A small image super-resolution model, trained from scratch.
Training: soap at rate 0.0024, 5600 steps, batches of 256.
Data: trained on photos with spoken descriptions (Open Images, Localized Narratives), 203450 training examples, 7.0 epochs.
Rows from block 5 of a small image super-resolution model, named by matrix and row number. Rows with one number belong to one channel. Each number is 128 + 24 x the weight over its row's rms, rounded and kept within 0 to 255. All counts start at 0. Numbers have three digits each.
After each channel's rows are labels from the 100 images, of 14848, where the channel reaches its highest value: "responds to" is what is common among them. Only what is clearly more common there than usual is listed. The data: photos with spoken descriptions (Open Images, Localized Narratives).
# convs0: first 3x3 conv (model.decb.0.0.convs.0.weight, 144x288x3x3, each kernel summed), inputs 96-191
# convs1: second 3x3 conv (model.decb.0.0.convs.1.weight, 144x144x3x3, transposed, each kernel summed), outputs 72-143

convs0.48:114094140133083126128085093101106109100110112119105095128088068108123085081074106134125135134099147097093131116156114117105118149121119077114118104110121107117129150147150120130128140118127135103112128135109120082157132125109150106125103081088125111115112111104111148117111128137126116118
convs1.48:134127145094145112132154147113185143108115179142146112133105097094111125117125085163109142159142157131108134133127107118115110165147151158134123077123139131135106094173116089161145107139133132105082162141103117101107
responds to: text has "red"

convs0.124:124118101172104145096115144095090121095105131166109120081083053080080107081125125098114134151101114136108136135121126120118116113107123106109144117146112115138124091132107073112131105126140140105115117141117117119110140142137144125143107107111129163149078111117137121113148118100123066119
convs1.124:128152147119140136145135157139151172119142104117147108115117122112140169117156137153089157139133124143128160131094108154137112132097151135108105179179138109124124129148125115176125162112126151094079142150173124119093
responds to: text has "color"

convs0.72:126109078138110118091105081104128145109102116119112124137122149101108096128117114078086107125150106153108129117084151087093123131088137124096135126137134149089101131118133145111114118104137117139136080112136128091121081105132116097095170184128081093119118108119104110140105096115115158087
convs1.72:123151104136130170116128085153138149126140136092180106147116112143161151146118146069157146095127133142164162110108103125104102120146091085163098121156122130149101119105095146121137138130170156109129182151094127158137
responds to: text has "color"; text has "red"

convs0.142:158175144124135174137169138139151142136145149132113125206140176144142141168141144144128136155134149197147151131167192148138150166133106162149156138114137130139136131124111125126130107121111121143136124131117134127120133127123126124120134136118116115143121136136127113118120128132145131135
convs1.142:135094104105132150131080146110110119121134141121113124115154092134167140114110115120116139148166151110128107130123105131114146147123153172128167085117162100126140165179125106142143135092110165105136120132125107130083
responds to: text has "red"

convs0.79:140118155112136116133117141134105128130163111104128129130138122131140138118099107149132107113119138103130118132153115124121117141143107117118112139170145125139128098118105120087213119154131151063115124063119167125121120141158123187093124113139130088156112123093182119196116095157060140159
convs1.79:142131140163126092110134164108140193134126142103116155148099111145196140126134142161080118164113149140146128126170154121127108142153121121148123115180153112148122143117107159127102147112136134165132105110115136169076
responds to: text has "red"

convs0.31:148166162138154175153159147148175162154137142150124136177156158164159155178174138149150152140154167174148147132140192146163188166146134154158159130121129114125110129117125127116133112137123135133112119114119120129129140107142129120124138137112124103139141127117141140120117118133123123132
convs1.31:118096099114155174110097155136156136142139151111133140107143092136178152123135118128124155170151147120136104135126128122123127123117146155125118075131156108144173137162107127149178105090113175092126113128132114110085
responds to: text has "red"

convs0.15:111129119119105157100108107103114147092115138154103095143078095106121104105113117117106153143113130136084130120109133092088139143097117098100123101120121126100112134141144106114110115127085110121134098098153151102098133103117140098141146123072156104157105140112150131163113090086133124102
convs1.15:137113127111130113148111091128124138087101138150128121115161104070128158132100123134112146156095141106140093143108092110098151127156130158124138089081169127133118137116124106106135111154169184142121121141119126108131
responds to: text has "red"

convs0.106:128139126118074123121095109072143126087113104146110097142064091094123134128115132105087141138136131112103113144113093129083121133102156099122137094185128102132127111110117110138150107134080154121145104130102101124125123157109141147135149094098142096077165079140112128189114148134115103124
convs1.106:072172123148138160120164119118153159106126154102106104098100086147166130099177102120140140135137157131147160124130103093103107071150117113153139117146103126126108104115139158149098125115144131120113112143083126121095
responds to: text has "red"

convs0.34:153138117110135163132159126133113135137123118159111129130101100128145115108111130127147117149114149153111148148135128121138132160157127124136155092111123143121098101090128114103098090097162110101078126111138093127096113101111101072113088105142080163177156106097134176117119124125082101151
convs1.34:114152096110149154115122084139098175088123106111087082086117115112130169120166114130070152099152140095151101144116159155100140159119123145128150120142167105130085138150102133140105176123096103134104122131165152142102
responds to: text has "red"

convs0.66:131116124160122132116127152124119087119139131130110126102103103110129137137135125115137137135118112116112115173122133154150113114140137119122121127180135108164122075090078164093172111094133084079129112100149106097124096131098117147118131061152147090128168083107157094193087105154082100106
convs1.66:136109124122123107115104148163111144106107125102096124113119130082190105092114130167101140154141142176124095157134119142123136140111123143112151086158127111127124160154117172131116148121120150154108071081126149131109
responds to: text has "color"; text has "red"

convs0.67:134172165137149181159158132136161177142127115160119132209128176143167137175177146152139138138145162168158165128127175138153196137132110146155172138114119138125127125137127122124135111121137123123131129125106126136124124132122124121117128119123134117130133130129126133112133118122109136125
convs1.67:124115124095157155134080165123128117122121159121118107098147073145176130093112101126102100163165123098106105151105119114113151130138148176147121091111171117133154160157103110155145119107111177112124124141133130111082
responds to: text has "red"

convs0.76:152112141116139147095148152133077120141155119113109125098104106142116126097105100118149104087087131125119134105154133115140098145156093109138126108144074096108097099128112145098108076130118111100156103092134100144066078163103129132160125145109106104116145080163120101109103123106136111081
convs1.76:129105144119131128101070122100111140149077099144169139122127074077130121144116105175109111144135086163107103131141149107142140191122121083117125093140095079155119157117108167125170123143111161145126111089159135113116
responds to: text has "color"; text has "red"

convs0.128:093112091142129103138126106132118106141094130095096108092104093113107089107119143113140108109100165116123138108133110129114102135125137108120128070089102123086100117125135147116082103154107123129165153143130135103144117093113161108129140146114152112102079113148159117072103086127162143080
convs1.128:109121129134121111137154157137117123167138125148137173125156132098092124152108128074129104145155108120109104108103119125118140162082144115093145124080092102099154118114119095101151144134137142103136122103173149109144
responds to: text has "color"; text has "red"

convs0.26:124112149176089114114114153081118125085137148138121092139087110123128114118102097137081137144144143126090148098108134105088117170091120098111110159103141132104152128098145170120154116132150122149084125120142111112120137120113137153102110094125095124135143132132157132114096126146116100096
convs1.26:107137132117122089138112094134139149078148133145120102126161117066114204137148145126106138161135169098102074139115097149112129122127137173131152108082126113118129127142144078120108153161151115166136126149101117120112
responds to: text has "red"

convs0.28:135169163146126162149134132126144165133147162167134125199134144153154135131147143197147133139146177173148156134172185120119179177117108150135175137130131122136115139127137135114128112123107129124119134144130125125118145135152120119116121150111116115143121139123153135103122119137103115134
convs1.28:141098126089161121132101165123101112104134151135124123094155077126172153117108130116112135148161169103106102129118132137114127125118152162116130074119169131131133143166124108153129124109152156125122151139126122122070
responds to: text has "red"

convs0.8:119132117162119159143127113118157131122119158116145119111114134111125141141140175125111104078127146127124127096110128140110139148116133100120132151115081162093122085095126174120108101074170169117075085138138112129062147149113122107124152133141082136134189107093121117115140150079161117136
convs1.8:135152134123107155115088087149142180108113143083144161119159142086125150154077128125138138109129107134154142108133103077083099115116135107194129093127165141162141132143126109133107112163099118108092157130113148150156
responds to: text has "red"

convs0.96:156169151121147179142162140160167156158141125148126164155148167160141163183175150151152132151145153171159159151150177145156182161155130161155156125114116110128124119120119122114121107139119128129136132118116122127121115130133121129123136126114128113118104107121105121114115128123116125127
convs1.96:144122122114143147092089152129152113118145131111145137112138085132182145123112102116125140169150125105142110156131112147128141121120143168129129081113165126123167149150116136147185137082122183080129117119127118116085
responds to: text has "red"

convs0.59:112117117122114136106134133134110116129150156147167131159130136119124133122124113133133129140138104133122138126141121122124117127133117130133150116159144109148098169151127112081103125114113061090147125086191127094088113086135160112123141183111114165134088133166104114141119064120125143082
convs1.59:138131129124118124147139111117090123147097112145149135156135106116134094127120145126084131131082093095150104160125124117104167129162090125102128164133152150108117117069118166121138100134149161131112105102168132121136
responds to: text has "color"; text has "red"

convs0.71:127123103166091144112118101092087140109090123141111123110067093091092126092106151110129126130132142121136135119127083095104152123100103081118114129133117116104109120081116114125181128088142138142101135099098148113144117106130098122087087135137114114138132137122146088124168116144126097134
convs1.71:127150152132144119115193124127148170119154122111096082135111105197150136110143095128128158112117168144137173126155146125100099105107166141134154156131101154143108123149142116163096107110130086130103134145117139136123
responds to: text has "red"

convs0.13:151095130135130129139141119141103111130132140104118120086139105127124129104117118153144128120107147133145121108100123131139099117138112103151125098162089112157077097087146122107095089096116112164124071085147134141097101159109118095101180157130087114108105087139109113174128127092137110082
convs1.13:127099133087113118078086147181131142124103122115125131138153101076172127137116099152102161176128075113126097167117163119121147162131118109139140096118090115168097148132107139110138121132148161142081104083154131153124
responds to: text has "color"; text has "red"

convs0.68:101107081116120092103117105105064116111102109111122105059094073109077096077107116093092134108110101103105094110096107100095082139118124110093089106141102129109145105147104129111116130141113126132161126122128138118156149127142098143119137123111137108116121140131119114145129130134134112111
convs1.68:153156100112122144112114132142161133123164137132171130097132131148151172136165148155137131161122149140131140138083092165132124137117107134169104116167114171135174135142123122144137124131155166107141178137144098153136
responds to: text has "color"; text has "red"

convs0.107:142167150116160166149164132157182169162141112137127157182153197166155154179180148137129139148147146171155163127147153136171177157149119169152153116127122111140138113119128141118131113124123145130123128132122109128126130134132135124121124135129132102128147122124122117123133132122138122130
convs1.107:138152114114142173085099168113130103108127148088113123100127098143163144111123104123118127154139097118146113151119091124118150122128149138132127096106152113158138129116093133144157137091119165077146142139137136128092
responds to: text has "red"

convs0.135:103109135120118108089124105093055121108143074125142108161111129117145077117097079096092135159170123125111138144131081114099094140089130142112101120124113137064109109129156123125083091086101119127138156135171129102138132137110154134140141134103113098147154151123168131160133133088146135088
convs1.135:141133119084113151139127106160152175076128160117140118131132091090158181147113159097148116166094135151133136106112105106099118145120144122138112120131166083148098101120084167131160115138142152122124158146116161109094
responds to: text has "color"; text has "red"

convs0.55:130123118147128137127132102127097153115123086160089114110096100106114104104116149114130121119109132136132141096119120112129104157132129120117152063071108123135129130133111148099098090124102135092110136177099135123093115091131177117125123165103165137135135093133167127057112108113138106094
convs1.55:147148141154098072165124086162124136151106111118147139089145112107090107132117135153140117141123090135078119173119109134111124142135128152080134153098119149108132130140097115091169129125099154079125111089168082136132
responds to: text has "red"

convs0.101:114100095100121090107111104120076098113096108102105106064127096107069110092095112092117096088083098104119124089079068095124070110117111127110094096141106106149128115123127136109119112117122136128109133121125127108117119110116127134102143112115127120125148101118130123114120107126122124116
convs1.101:151071145138110158121072131112124102162131127155135162095137092143139131126132133128137100161194133105126115144129134119113143138120133144154133090106102126138198153148099091107146140107132196093140141120123101132153
responds to: text has "color"; text has "red"

convs0.38:160125124129124140122141132121129106120133126106122105103098086127145125099092132115144102121068164148117130141125147114137115173121134113135160078142124108164170072138100130107131128128108113071131106111071135128153090126155112137199130086125147127087144096136149116122136113159112128085
convs1.38:094124117118125092170110141133155137125121097107099075084117128162141124071125112150065143125171163124113104136116145137151158136115148161101148077140154124132119161121108118145110120117105109122146106117128117119125
responds to: text has "red"

convs0.27:140174162133137181143152147139166177146138138173125127202142169142174144152153151160153132148142159171161179131148159144139192142143112137175185134125131125125116146134147132124128126119144116132136123121101120116114114117103123128125130123134118103123115114129130116104119122115111124111
convs1.27:131130110102142162122081169110129122134149162107118115091147094141188131095154116139101121163157138085108101145123107123096130131131150150124120086092174127138146168148114105157144103090119166122131106144136137112090
responds to: text has "red"