config.yaml
scale: 2
widths: [48, 96, 144, 192]
beta2: 0.95
beta1: 0.95
Rows from block 5 of a small image super-resolution model, named by matrix and row number. Rows with one number belong to one channel. Each number is 128 + 32 x the weight over its row's rms, rounded and kept within 0 to 255. All counts start at 0.
After each channel's rows are labels from the 100 images, of 14848, where the channel reaches its highest value: "top examples" is what is common among them; "place" is the part of the image that holds the peak. Only what is clearly more common there than usual is listed. The data: photos with spoken descriptions (Open Images, Localized Narratives).
# convs0: first 3x3 conv (model.decb.0.0.convs.0.weight, 144x288x3x3, each kernel summed), inputs 0-95
# convs1: second 3x3 conv (model.decb.0.0.convs.1.weight, 144x144x3x3, transposed, each kernel summed), outputs 0-71

convs0.100 [116 111 116 113 162  65 122 171 107  69  92  89  83  70 124  96 114  77 115 163 127 175  81 168  72 128  71 105 118 106 107 108  65  55  70  93  95 110 163 153  69 163 100 112 133 127  75  89 173 153 117 111 111 192 105 111 104 104  89  89  93  95  80  96 107 179 136 110 138 131  87 100  86  91 141 109 148  93  61 133 176 160  81  97 137  80  81  93 171 165 159 174  85 148 116 138]
convs1.100 [141 139 106 149 125 100 120 121  71 124 151 167 150 171 137 184 171 116 128 103 156 103 156 139 147 156 118 115 162  80 147 123  72  64 106  70  99 106  91  99 137 163 138 116  83 110 100 169 117  91 174  77  96 180 153 165 163  84 170  80 155  70 169  94 175 159 165  99 148  96 159 149]
top examples: text has "color"; text has "red"
place: bottom left; middle left

convs0.29 [172 180 143 186 157 186 178 181 158 163 176 180 190 158 160 163 145 153 156 139 144 178 159 125 219 172 184 235 149 173 191 178 192 216 141 211 181 167 163 239 177 151 181 142 141 138 174 168 170 144 154 158 135 150 166 150 168 154 170 204 145 166 188 177 182 148 153 163 149 105 145 146 164 113 180 140 144 166 166 188 167 161 179 154 169 191 195 187 160 155 159 151 145 169 166 147]
convs1.29 [144 161 147 128 169 122  59 127 159 133 191 111 128 103 151 135 172 127 118 144 119 139  57 134 139 124 127 118 124 115 100 133 175  87 175  79 153 164  96  69 118 162 146 192 149 125  98  96 120  95 160 111 110 162  92  36 118 114 138 170  91  56 131 136 133 138 124 147 200 182 112 155]
top examples: text has "red"
place: bottom right

convs0.82 [148 136 144 122  91 141  84 118 151 137 149 121 113 158 142 131 164 127 133 102 134  73 167  94 138 114 124 103 161 120 150 104 103 147 147 134 135 130 152 129 134  98 134 156 144 116 151 157 103 123 130 157 145 116 128 135 137 147 130 125 143 114 142 113 166 163 114 122 147 137 154 154 134 144 138 119 154 130 128 117  80 149 155 173 110 115 128 116  79  89 128 134 158  69 115  79]
convs1.82 [ 99  87 193 162 136  82 102 120 122 130 102 115 173 196 151  90  75 112 137 160 113  98 160 187  93 125 128 117 145 160 116 162 119 169 138  93 165 120 108 150 172 120 198 133 169 102 126 151 152 153 130 160 140  79 131 120 140 136 139 143 169 174 172 131 147 148 107 151 105 130 184 116]
top examples: text has "color"; text has "red"
place: bottom right

convs0.33 [128 149 114 112 149 127 153 136  80 152 114 106 108 110 111  93 121 104 138 113 142 174 136  87 144  72 122 149 105  92 105 150 155 108 131 153 105 117 132 128 100 135 120 138 142 117  90 128 156 161  96 110 101 129  79 138 101 109 118 124 130  87 142 124 114 144  98  98 115 110 110 121 108 124 109 104 119 115 100 147 163 118 117 139  95 112 100  88 127 101 181 142 170 173  98 101]
convs1.33 [138 119 145 119 145  91 112  92 123 144 134 181 107 126 153 133  47 124  65 143 135 111 169 130 137 174 137 153 177  81 103 156  84  82  90  75 117 100 112  96 140 158 147  76 128 106  92 197 147 142 150 112 126 118 172 132 168 129 145 133 146 102 149  95 131 144 140 141 116 135 185 125]
top examples: text has "color"; text has "red"
place: middle left; bottom left

convs0.108 [111 118 118 132 135 140 144 128 133 117 125 112 139 103 133 147 130 123 124 102 139 139 124 131 132 126 110 136 111 124 140 151 126 136 136 106 137 139 122 123 132 114 133 117 127 132 139 126 123 125 107 122 118 123 136 119 126 138 137 111 159 142 109 129 142 132 126 116 120 139 112 115 112 170 109 130 121 136 155 129 159 145 131 114 110 139 123 119 143 142 112 114 115 142 113 145]
convs1.108 [ 99 139 101  88  93 110 105 185 135 148 135 140 124 143 166  74 114 130 124  74 161 106 176 122 117 127  88  85  96 159 140 148 182 161  95 120 164 124 102 149 119 124  71 152 147 141 140 113 137 129 134 142 106 143 138 109 120 167 132 164 139 117  94 226  67 124 110 162  30 147 196 159]
top examples: text has "color"; text has "red"
place: bottom left

convs0.110 [132 125 113 153  89 175 131 153 145 129 161 166 147 149 151 162 140 123 106  93 118 165 116 111 156 116 136 140 111 126 156 127 123 169 124 130 143 124  85 129 123 105 116 101 106  91 164 126 103 102 139  95 116 129 123 113 145 178 125 102 123 105 110 144 145 130 111 135 112 133 132 141 118 150 128  88 114 160 147 145 143 131 131 136  97 146 169 163 113 115  82 113 137 125 106 110]
convs1.110 [155  91 144 124 135  54 110 139 163 160 161 147 103 156 107 110 137  92 128 126 128 124 106  69 127 147 127 111 157 100 119 117 152 244 156 103 170 126 106 139 108 105 113 184 153 125 163  94 128 127  96 153 142 103 129  50 102 183 151 151  58 135  79 127  64 119 109 118 123 160 136  88]
top examples: text has "red"
place: bottom right

convs0.96 [156 152 153 207 166 198 188 188 155 187 166 200 181 169 135 160 139 164 158 146 149 188 142 134 211 177 183 233 145 184 167 172 183 210 149 203 184 171 159 218 176 150 177 160 147 151 189 174 180 170 139 162 134 142 159 158 151 142 167 196 176 169 200 196 156 139 151 162 154 101 144 154 164  85 180 157 148 158 168 198 181 137 176 164 173 175 200 159 183 155 169 163 140 179 175 134]
convs1.96 [139 152 138 127 175 103  55 149 188 129 178 117 138 115 147 105 176 137 153 154 127 165  91 139 129 121 130 129 128 113 128 141 164  84 180  84 141 168 122  68 118 176 143 184 126 113  81  86 132  59 169 117 102 144 121  62 154 115 139 167 105  60 126 147 127 131 133 139 200 186 106 158]
top examples: text has "red"
place: bottom right

convs0.83 [126  99 122 127  77 138 104  90 116 174 131 145 103 111 118 162  94 126  97 138 133  96 124 106 161 107 127 140 177 140 159  95 177 118 171 142 159 112 117  83 120 137 165 120 103 133 109 119 125 103 105 150 117  98 154 117 128  93 126 122 161 101 142 122 172  96 107 102  92 107 173 131 111 132 137 110  99 106 173  85  84 104 139 119 123 117 133 167 140 136 112  86 160  97 117 133]
convs1.83 [133 101 127 117 114 123 133 132 113 109 152 117 153 133  91 120 124  82 108 145  90 134 121 148 141 161 128 112 122 147  34 184  71 118 126 134 156 118 110 110 138 124 105 121 153 151 118 157 129 171 193 168 156  54 139 137 161 105  87 181  69 191 107 164 121 123 137 114 128 134 123 114]
top examples: text has "color"; text has "red"
place: bottom right

convs0.58 [121 110 152  98 107  96 109  80 131 146 122  75 127 128 138 116 137 120 152  88 161 112 152  97 106  82 155  85 103 143  97  91 114  88 105  86 121 154 152 117 148 105 162 155 169 126 106 132 106 146 135 156 102  89 128 164 121 133 155  97  98  95 117  82 124 142 161 154 139  94 114 142 137 126  89 140 137 122 131 125 142 115 116 128 113  96 100 111 107  94 131 102 117 112  93 100]
convs1.58 [ 92 154 174 140  89 128 102 149 134  91 113 139 169 135 118  85  92 177 123 143 100  91 147 127  81 186 167 132 148 165 114 169 165 170 119  89  83  90 147 167 112 129 106 106 179 133 136 155 135 176 172 165 106 118 144 155 129 111 117 116 178 181 134 162 135 137  66  79  48 197 183 121]
top examples: text has "color"; text has "red"
place: bottom right

convs0.24 [ 78  76 112  86 110  85  97  78 103  93  72  57  82  81  90  89 116  97 115 106 100  62  91  96  78  66  94  10 109  93  87  85  87  48  98  62 104  86 119  38  82  92  99 102 130 129  47 101  81 128  95  95  91 102  88 105  97  65 107  43 136  77  83  87 104  96  91 108  96 122 102  94  69 131  80 112 119  91  93  72  86 107  77  92  96  74  53  90  92  83 106 108 134 103  87 113]
convs1.24 [101 126 122 167 168 130  84 129 161 113 193 105 165 133 111 123 183 111 130 141 123 152  96 174 135 169 107 143 102 130 103 144  92  44 137 136 128 159  86  58 120 163 177 152  93  80 106 133 173  87 157 102  51 144 136 118 161  69 144  58 113 101 143 123 159 125 123 124 224 161  94 151]
top examples: text has "color"; text has "red"
place: centre

convs0.112 [222 156 191 137 134 212 127 175 122 163 168 188 141 167 146 165 162 126 128 111 162 145 212  97 140 138 122 193 109 107 140 133 133 120 165 152 166 117  93 125 122 195 148 159 119 146  96  61 180 155 133 101  97 124 129 139 122 182 114 141 141 137 113 124 166 162 143 112 116 135  70 151 115  89 150 138 132 103 107  57 139 180 106 157  86 121 131 140 177 141 188 117 190 160  90 172]
convs1.112 [118 154 179 135 170 121  80  97 132 130 178 139  43 158 137 142 156 144 122 120  78 124  88 143 156 112 106 145 110  96 130 150 160  78 186  96 126 170 135  90 110 170 118 136 147 121  81  90  84 108 143 129 125 109 111  67 138 133 138 172  96  90 128 153 117 138 105 143 163 152 128 134]
top examples: text has "red"
place: bottom right

convs0.32 [184 180 160 202 171 189 180 182 154 181 159 200 153 161 151 174 155 142 168 146 159 198 141 130 179 175 167 209 161 176 156 172 183 185 155 189 173 166 159 192 164 151 153 164 152 153 188 170 157 171 155 162 146 183 171 176 142 168 169 194 185 177 197 199 164 145 171 153 153 135 160 151 160 119 170 163 160 163 156 201 171 164 184 164 184 189 204 138 171 160 179 184 152 178 159 144]
convs1.32 [151 149 153 142 176 120  78  98 172 128 187 102 106 105 134 154 179 147 150 126 118 166  90 139 157 145 117 126 132 127 111 136 163  45 161  91 126 160 101  72  85 188 167 183 137 136  45  97 105 105 154 136 116 137 119  66 165 102 144 145  84  66 132 161 107 142 145 133 208 160  90 162]
top examples: text has "red"
place: bottom right

convs0.52 [ 98  96  94  65 110  83 118 105 118 116 109  85 118 122 140  99 105 144  98  80  89 129  95 155  80  82 115  85  77 131  81 115  96  73  96  79 111 106 115 113  92  95  87  87  89 131 101 103  92  89 159  96 129 132  99  83 146 127  85  87  71 116  86  70  38  77 134 130 105 108 107 138 137 108  76  84 112 108 119 113 123 134 134  82 114  80  84  98 131 113 101 131  99 118 124 133]
convs1.52 [164  97 106 132 113  87 149  96  81 139 150  95  58 153 180 130 154 111  87 113 134  88 119 139  87  75 114 121 131  97 116 108 160 115  93 113  86 106 112 134 122 179 142 111 127 117 153 136 147 113 149  89  67 101 131 114 161 129 183 162 124  98  93 152 132 162  92 123 201 110 175 130]
top examples: text has "color"; text has "red"
place: bottom right

convs0.73 [116 129 168 115 115 153 138  84 162  53 126 117 128 139 161 181 116 126 164  96 157 129 116 111 113 103 114 106  89 131 105 132 114 121 120 135 135 161 136 104 112  93 113 151 139 156 119 148  83 129 137 132 154  61 105 143 156 129 128 114 103 153 127 127 100 115 124 154 127 137  98 137 123  68  83 123 163 151 132 122 130 130 140 145 104 148 113 148 131  99  62  96  34 122 131 112]
convs1.73 [122 111 106 100 200 138 138 193 139 136 131 135 104 108  96 156 157 126 182 148 166 203  88  91 101 149 155 183 112 125  58 141 109 128 147 175 171 154 123 175 149 108 115 122 143 143 133 137 130 195 117 121 154 117 136  89 159 149  68 140 101 123  70  88 179 113 122 166 102 111  56 100]
top examples: text has "color"; text has "red"
place: bottom right

convs0.4 [136 159 125  76 102  87 127 114 142 101 147  93 139 117 132 105  91 145 116 150 161 101 116 148 109 109 133 121 121 110 109 140 123 108 129 130 127 123 181 121 124 113 135 135 148 129  90 134 158 151 161 115 130 132 113 133 125 110 136  72  90 115 109  83  97 152 104 139 142 131 119 125 124  85 121 113 133 134 116 123 141 157 127 111 126 132  97 130 130 110 145 115  74 101 157 110]
convs1.4 [140 137 129 171  97  86 167  90 122 108 128 152 160 145  84 139  97  77 109  80 101 156  96  94 178 184  86 144 190 139 183 121 123 140  83  99 102 127 145 118  98 163  91 202 123 109 133  91  61 143 166 127 154 123 135  96 130  96 138 125  67 136 102 140 120 188  90 151 124  99  92 102]
top examples: text has "color"
place: bottom right

convs0.75 [172 118 111 164 100 203 108  98 147 149 136 143 163 170 150 130 174 114 129  71 112 125 115  70 169 130 160 103 146 165 152 146 151 147 123 146 147 149 139  99 144  69 159  98 106 105 118 114  86 119 153 146 107  91 144 113 109 157 144  93 195 103 131 159 135 100 135 149 122 144 147 131 165 139 133 127 136 148 131 123 118 137 116 122 135 190  91 175 121 101 114  93 165 133  88  88]
convs1.75 [131  83 111 115 147  26 146 183 197 149  94 123 133 135 160  83  91 103 134 140 158 161 160 142  96 147 153 139 135 102  87 134 153 122  94 102 168 183 135 121 115 101 133 170 134 123 158 140 164 118 136 148 111  65 138 113 168 155 123 160 124 145 141 171 103 125 105 179  84 136 153 174]
top examples: text has "color"; text has "red"
place: bottom right; centre

convs0.48 [158 131 119  60  92 135  86 139  93  94 111  95  83  88  87  57 108 123  83  96 151 126 101 140  84  94  82  66  69  81  80 111 101  88 121 130 124 110  88  71  61 148 119 108 107 109  91  78 131 109 100  92 105 136 101  95 120 100  78  67  83  71  58  55 142 111  83 116  98 142  86  80  91 142 115  86  97  85  90  77 113 156 106 139  80  88  47 114 120 115 131 107 130 125  91 139]
convs1.48 [106 132 117 152 156 117 130 105 116  88 190 123  70 138 144 126 187 128 111 140  72 149 132 150 186 128 119 186 113 112  98 167 146  97 159 126  69 183 147  64 155 175 193  99 119 170 101 109 149 120 136 136 128 123 132  47 127  89  97 153  94  69 187 108 131 160 108 145 157 155 139 134]
top examples: text has "red"
place: bottom right

convs0.122 [ 84  96 102  76 104  67  70  95  99  94 122  87  94  71 130  95  86 114  75 100  81 108 102 157  42  65  47 103  74  78  87  93  34  92 127  73 125  95 104  59  72 117  74 100  90  81  89 106 110  99  97  92  81 123 120  91 112  84  61  89  91  73  49 105 125 103  76 116  91 120  98 130  74 141 126  69  81  75 144 113 100 129 127 103  78  47  65 105  93 119  93  98 125  91  74 138]
convs1.122 [151 115 114 171 120 102 100 136 157 153 220 162  29 106 104 138 149 102  81  99 117 129 118 118 100 151 137 116 104 141  54 154 115 100 128 108 144 141 134  85 150 103 178  97 140 126 135 167 122  97 175 130 124 123 138  58 163 136 134 168 123 139 107 140 124 195 107 145 167 135 113 195]
top examples: text has "red"
place: bottom right

convs0.66 [ 77 129 126 129 112 102 146 111 107 130 126 112  93  95 122  99  91 159 116  97 119  85 113 132 101 130 104  98  79  86 119 123 106 106 177 110  93 116 125 114 118 121 138 129 132 118 153 110 114 122 122 109 130 114 144 127 140 146 128 151 113 100 104 134 119 109 121 118 153 126 128 113 119 112 127 143 130 121 128 109 122 120 141 127 110 106 117 146 113 115 113  99  97 118 104 122]
convs1.66 [133 140 180 108  74 112 131 193 150 113  98 145 139 152 131  99  86 179 130 155  86 109 154 144  93 154 121 155 169 117 181 158 127 157  97  61  59 137 119 156 106  90 132 145 121  91 133 123 121 116 124 157  98 123 160 155  82 143 143 191 128 143  66 186  63 163 100 101  84 146 188 143]
top examples: text has "color"; text has "red"
place: bottom right; bottom centre

convs0.57 [132 121 157  80  82  95 100  78 162 145 103  63 159 107 162  95 121 169 136 128 127  81 129  86  85  97 107  75 143 139 141  94  94 117 100 107 163 148 185 101 132 101 151 136 129 114  76 124  95 126 152 164 110  74 152 129 178 152 103  59 117 107 124  73 114 149 166 182 187 105 151 174 175  72 149 138 168 104 138 106 103 176 116 127 116 106  74 142  93  82 110  98 111  65  99  72]
convs1.57 [105 127 178 112  95 190 203 103 128 105  99  91 151 153  94 157 116 165 155  87 116 159 125 155 178 100  85 109 129 183 150 158 168 155 100 115 110 111 154 141 182 110  98 103 142 131 137  86 144  87  88 226 150 102  91 124  77 147 126 129 180 159  77 197 139 103  83 152 115 110 114 165]
top examples: text has "color"; text has "red"
place: bottom right

convs0.101 [ 94  78 118  60  87  85  94  69 117  91 101  66 106 105 112 101  94 120 113 104 102  53 105  92  73  86  93  14 127 100 102  72  71  70  85  62 126  91 119  54 100  75  96 112 130 119  73 116  63 114 111 107 127  73  98 118 129  91 116  63  76 114 106  75  64  83 112  93 111 125 122 118 107  99  54 116 134 110  93  94  79 133 102 114 111 108  78 102  62  79  75  95  91  62 111  92]
convs1.101 [ 88 132 119 151 160 148  64 153 150 161 149  94 128 126 167 123 199 146 109 146 106 130  87 132 108  85 121 113 135 149 122 147 142 101 162  98 128 149 113 106 138 167 151 184 140 156 109  61 154 138 127 113  96 184  83 103 123 107 164 106  75  38 129 161 137  97 119 178 174 135  97 123]
top examples: text has "color"; text has "red"
place: middle right; centre

convs0.128 [103 121 141  94  96 108 118  83 127  60 112 108 114 149 169 135 121 124 146  85 118 102 120 126 112 119 135 119 103 108 122  83 111 126  73 119 110 116 124 118 130 105  96 129 106 145 114 134  78 119 148 125 163  95  90 129 125 125 125  71 105 150  87  91 103 116 119 112 144 135 106 110 119  74  56 126 140 162 107 131 117 112 114 120 128 174 102  97 113  89  68 109  72  86 156 119]
convs1.128 [137 131 103 144 172  85 120 158 119 186 136  93 112  87  89 137 177 175 135 132  70 149  95  64 127  54 130 166 151  91 119 121 122 139 131 154 149 151 118 129 180 152 131 133 123 161 127  66  81 197 124  81  87 137 111  78 112 127  82 154  66 112 130  59 175 117 151 133 130 146  50 140]
top examples: text has "color"; text has "red"
place: bottom right

convs0.117 [103 103  71 100  84 105 100 138 115 110 153 112 118 103 156 117 129 136  49  82  82 140 136 150 104 123  83 113  92  79 106 111  75  78  88 117 141  82  74 108  97 121 102  60  81  84  95  91 108  42 100  87 122  79 108  46 136 131  50 113 118  79  65 115 121  69  69 115 107 156 106 137 101 132 130  77  87  76 157 102 140 111 135  62 113 117  90 108 112 133  77  71 113 102  86 140]
convs1.117 [116 197 110 106 104  80  88 136 100 123 199  80  98 110 129  78 159 120 177  97  87 100  79 138  65 164 141 156 100 139 149 142 120 178  99 102 115 117 127 127 120 104 125  99 168  99 123 112 142 179 124 115 146  75 150  43  96 106 128 147  87 121  63 135 143 140 101  99 166  98  98 115]
top examples: text has "red"
place: bottom right

convs0.44 [123  95  89  88  63 152  47 102 142 115 146 106 144 126 149 120 107 141  64 108  98  95 113 135 121 125 101 115  98 110 132 145  85 139 118 110 153 116  87  82 112 118 111  77  63  69 120  94 116  41 166  94 131  79 135  63 131 166  66 119 111 128  85  95 107  68 105 160  79 168 119  98 134 153 122  97  81 129 119  80  79 148 125  71  86 134  95 161  94 117  78  81 118  84 124 140]
convs1.44 [127  69 142 118  79  83 126 169 149 114 181 120  97 118 176 117 111 152 139 111 102  72 128 153 127 107 140 117 142 146 100 106 122 122 121 124 164 140 133 180 164 126 107 190 160 114 119 139 101 141 134 184  98  58 110  94 105 174 142 192 108 128 170 143  67 142 104 169 151 183 120  98]
top examples: text has "color"
place: bottom right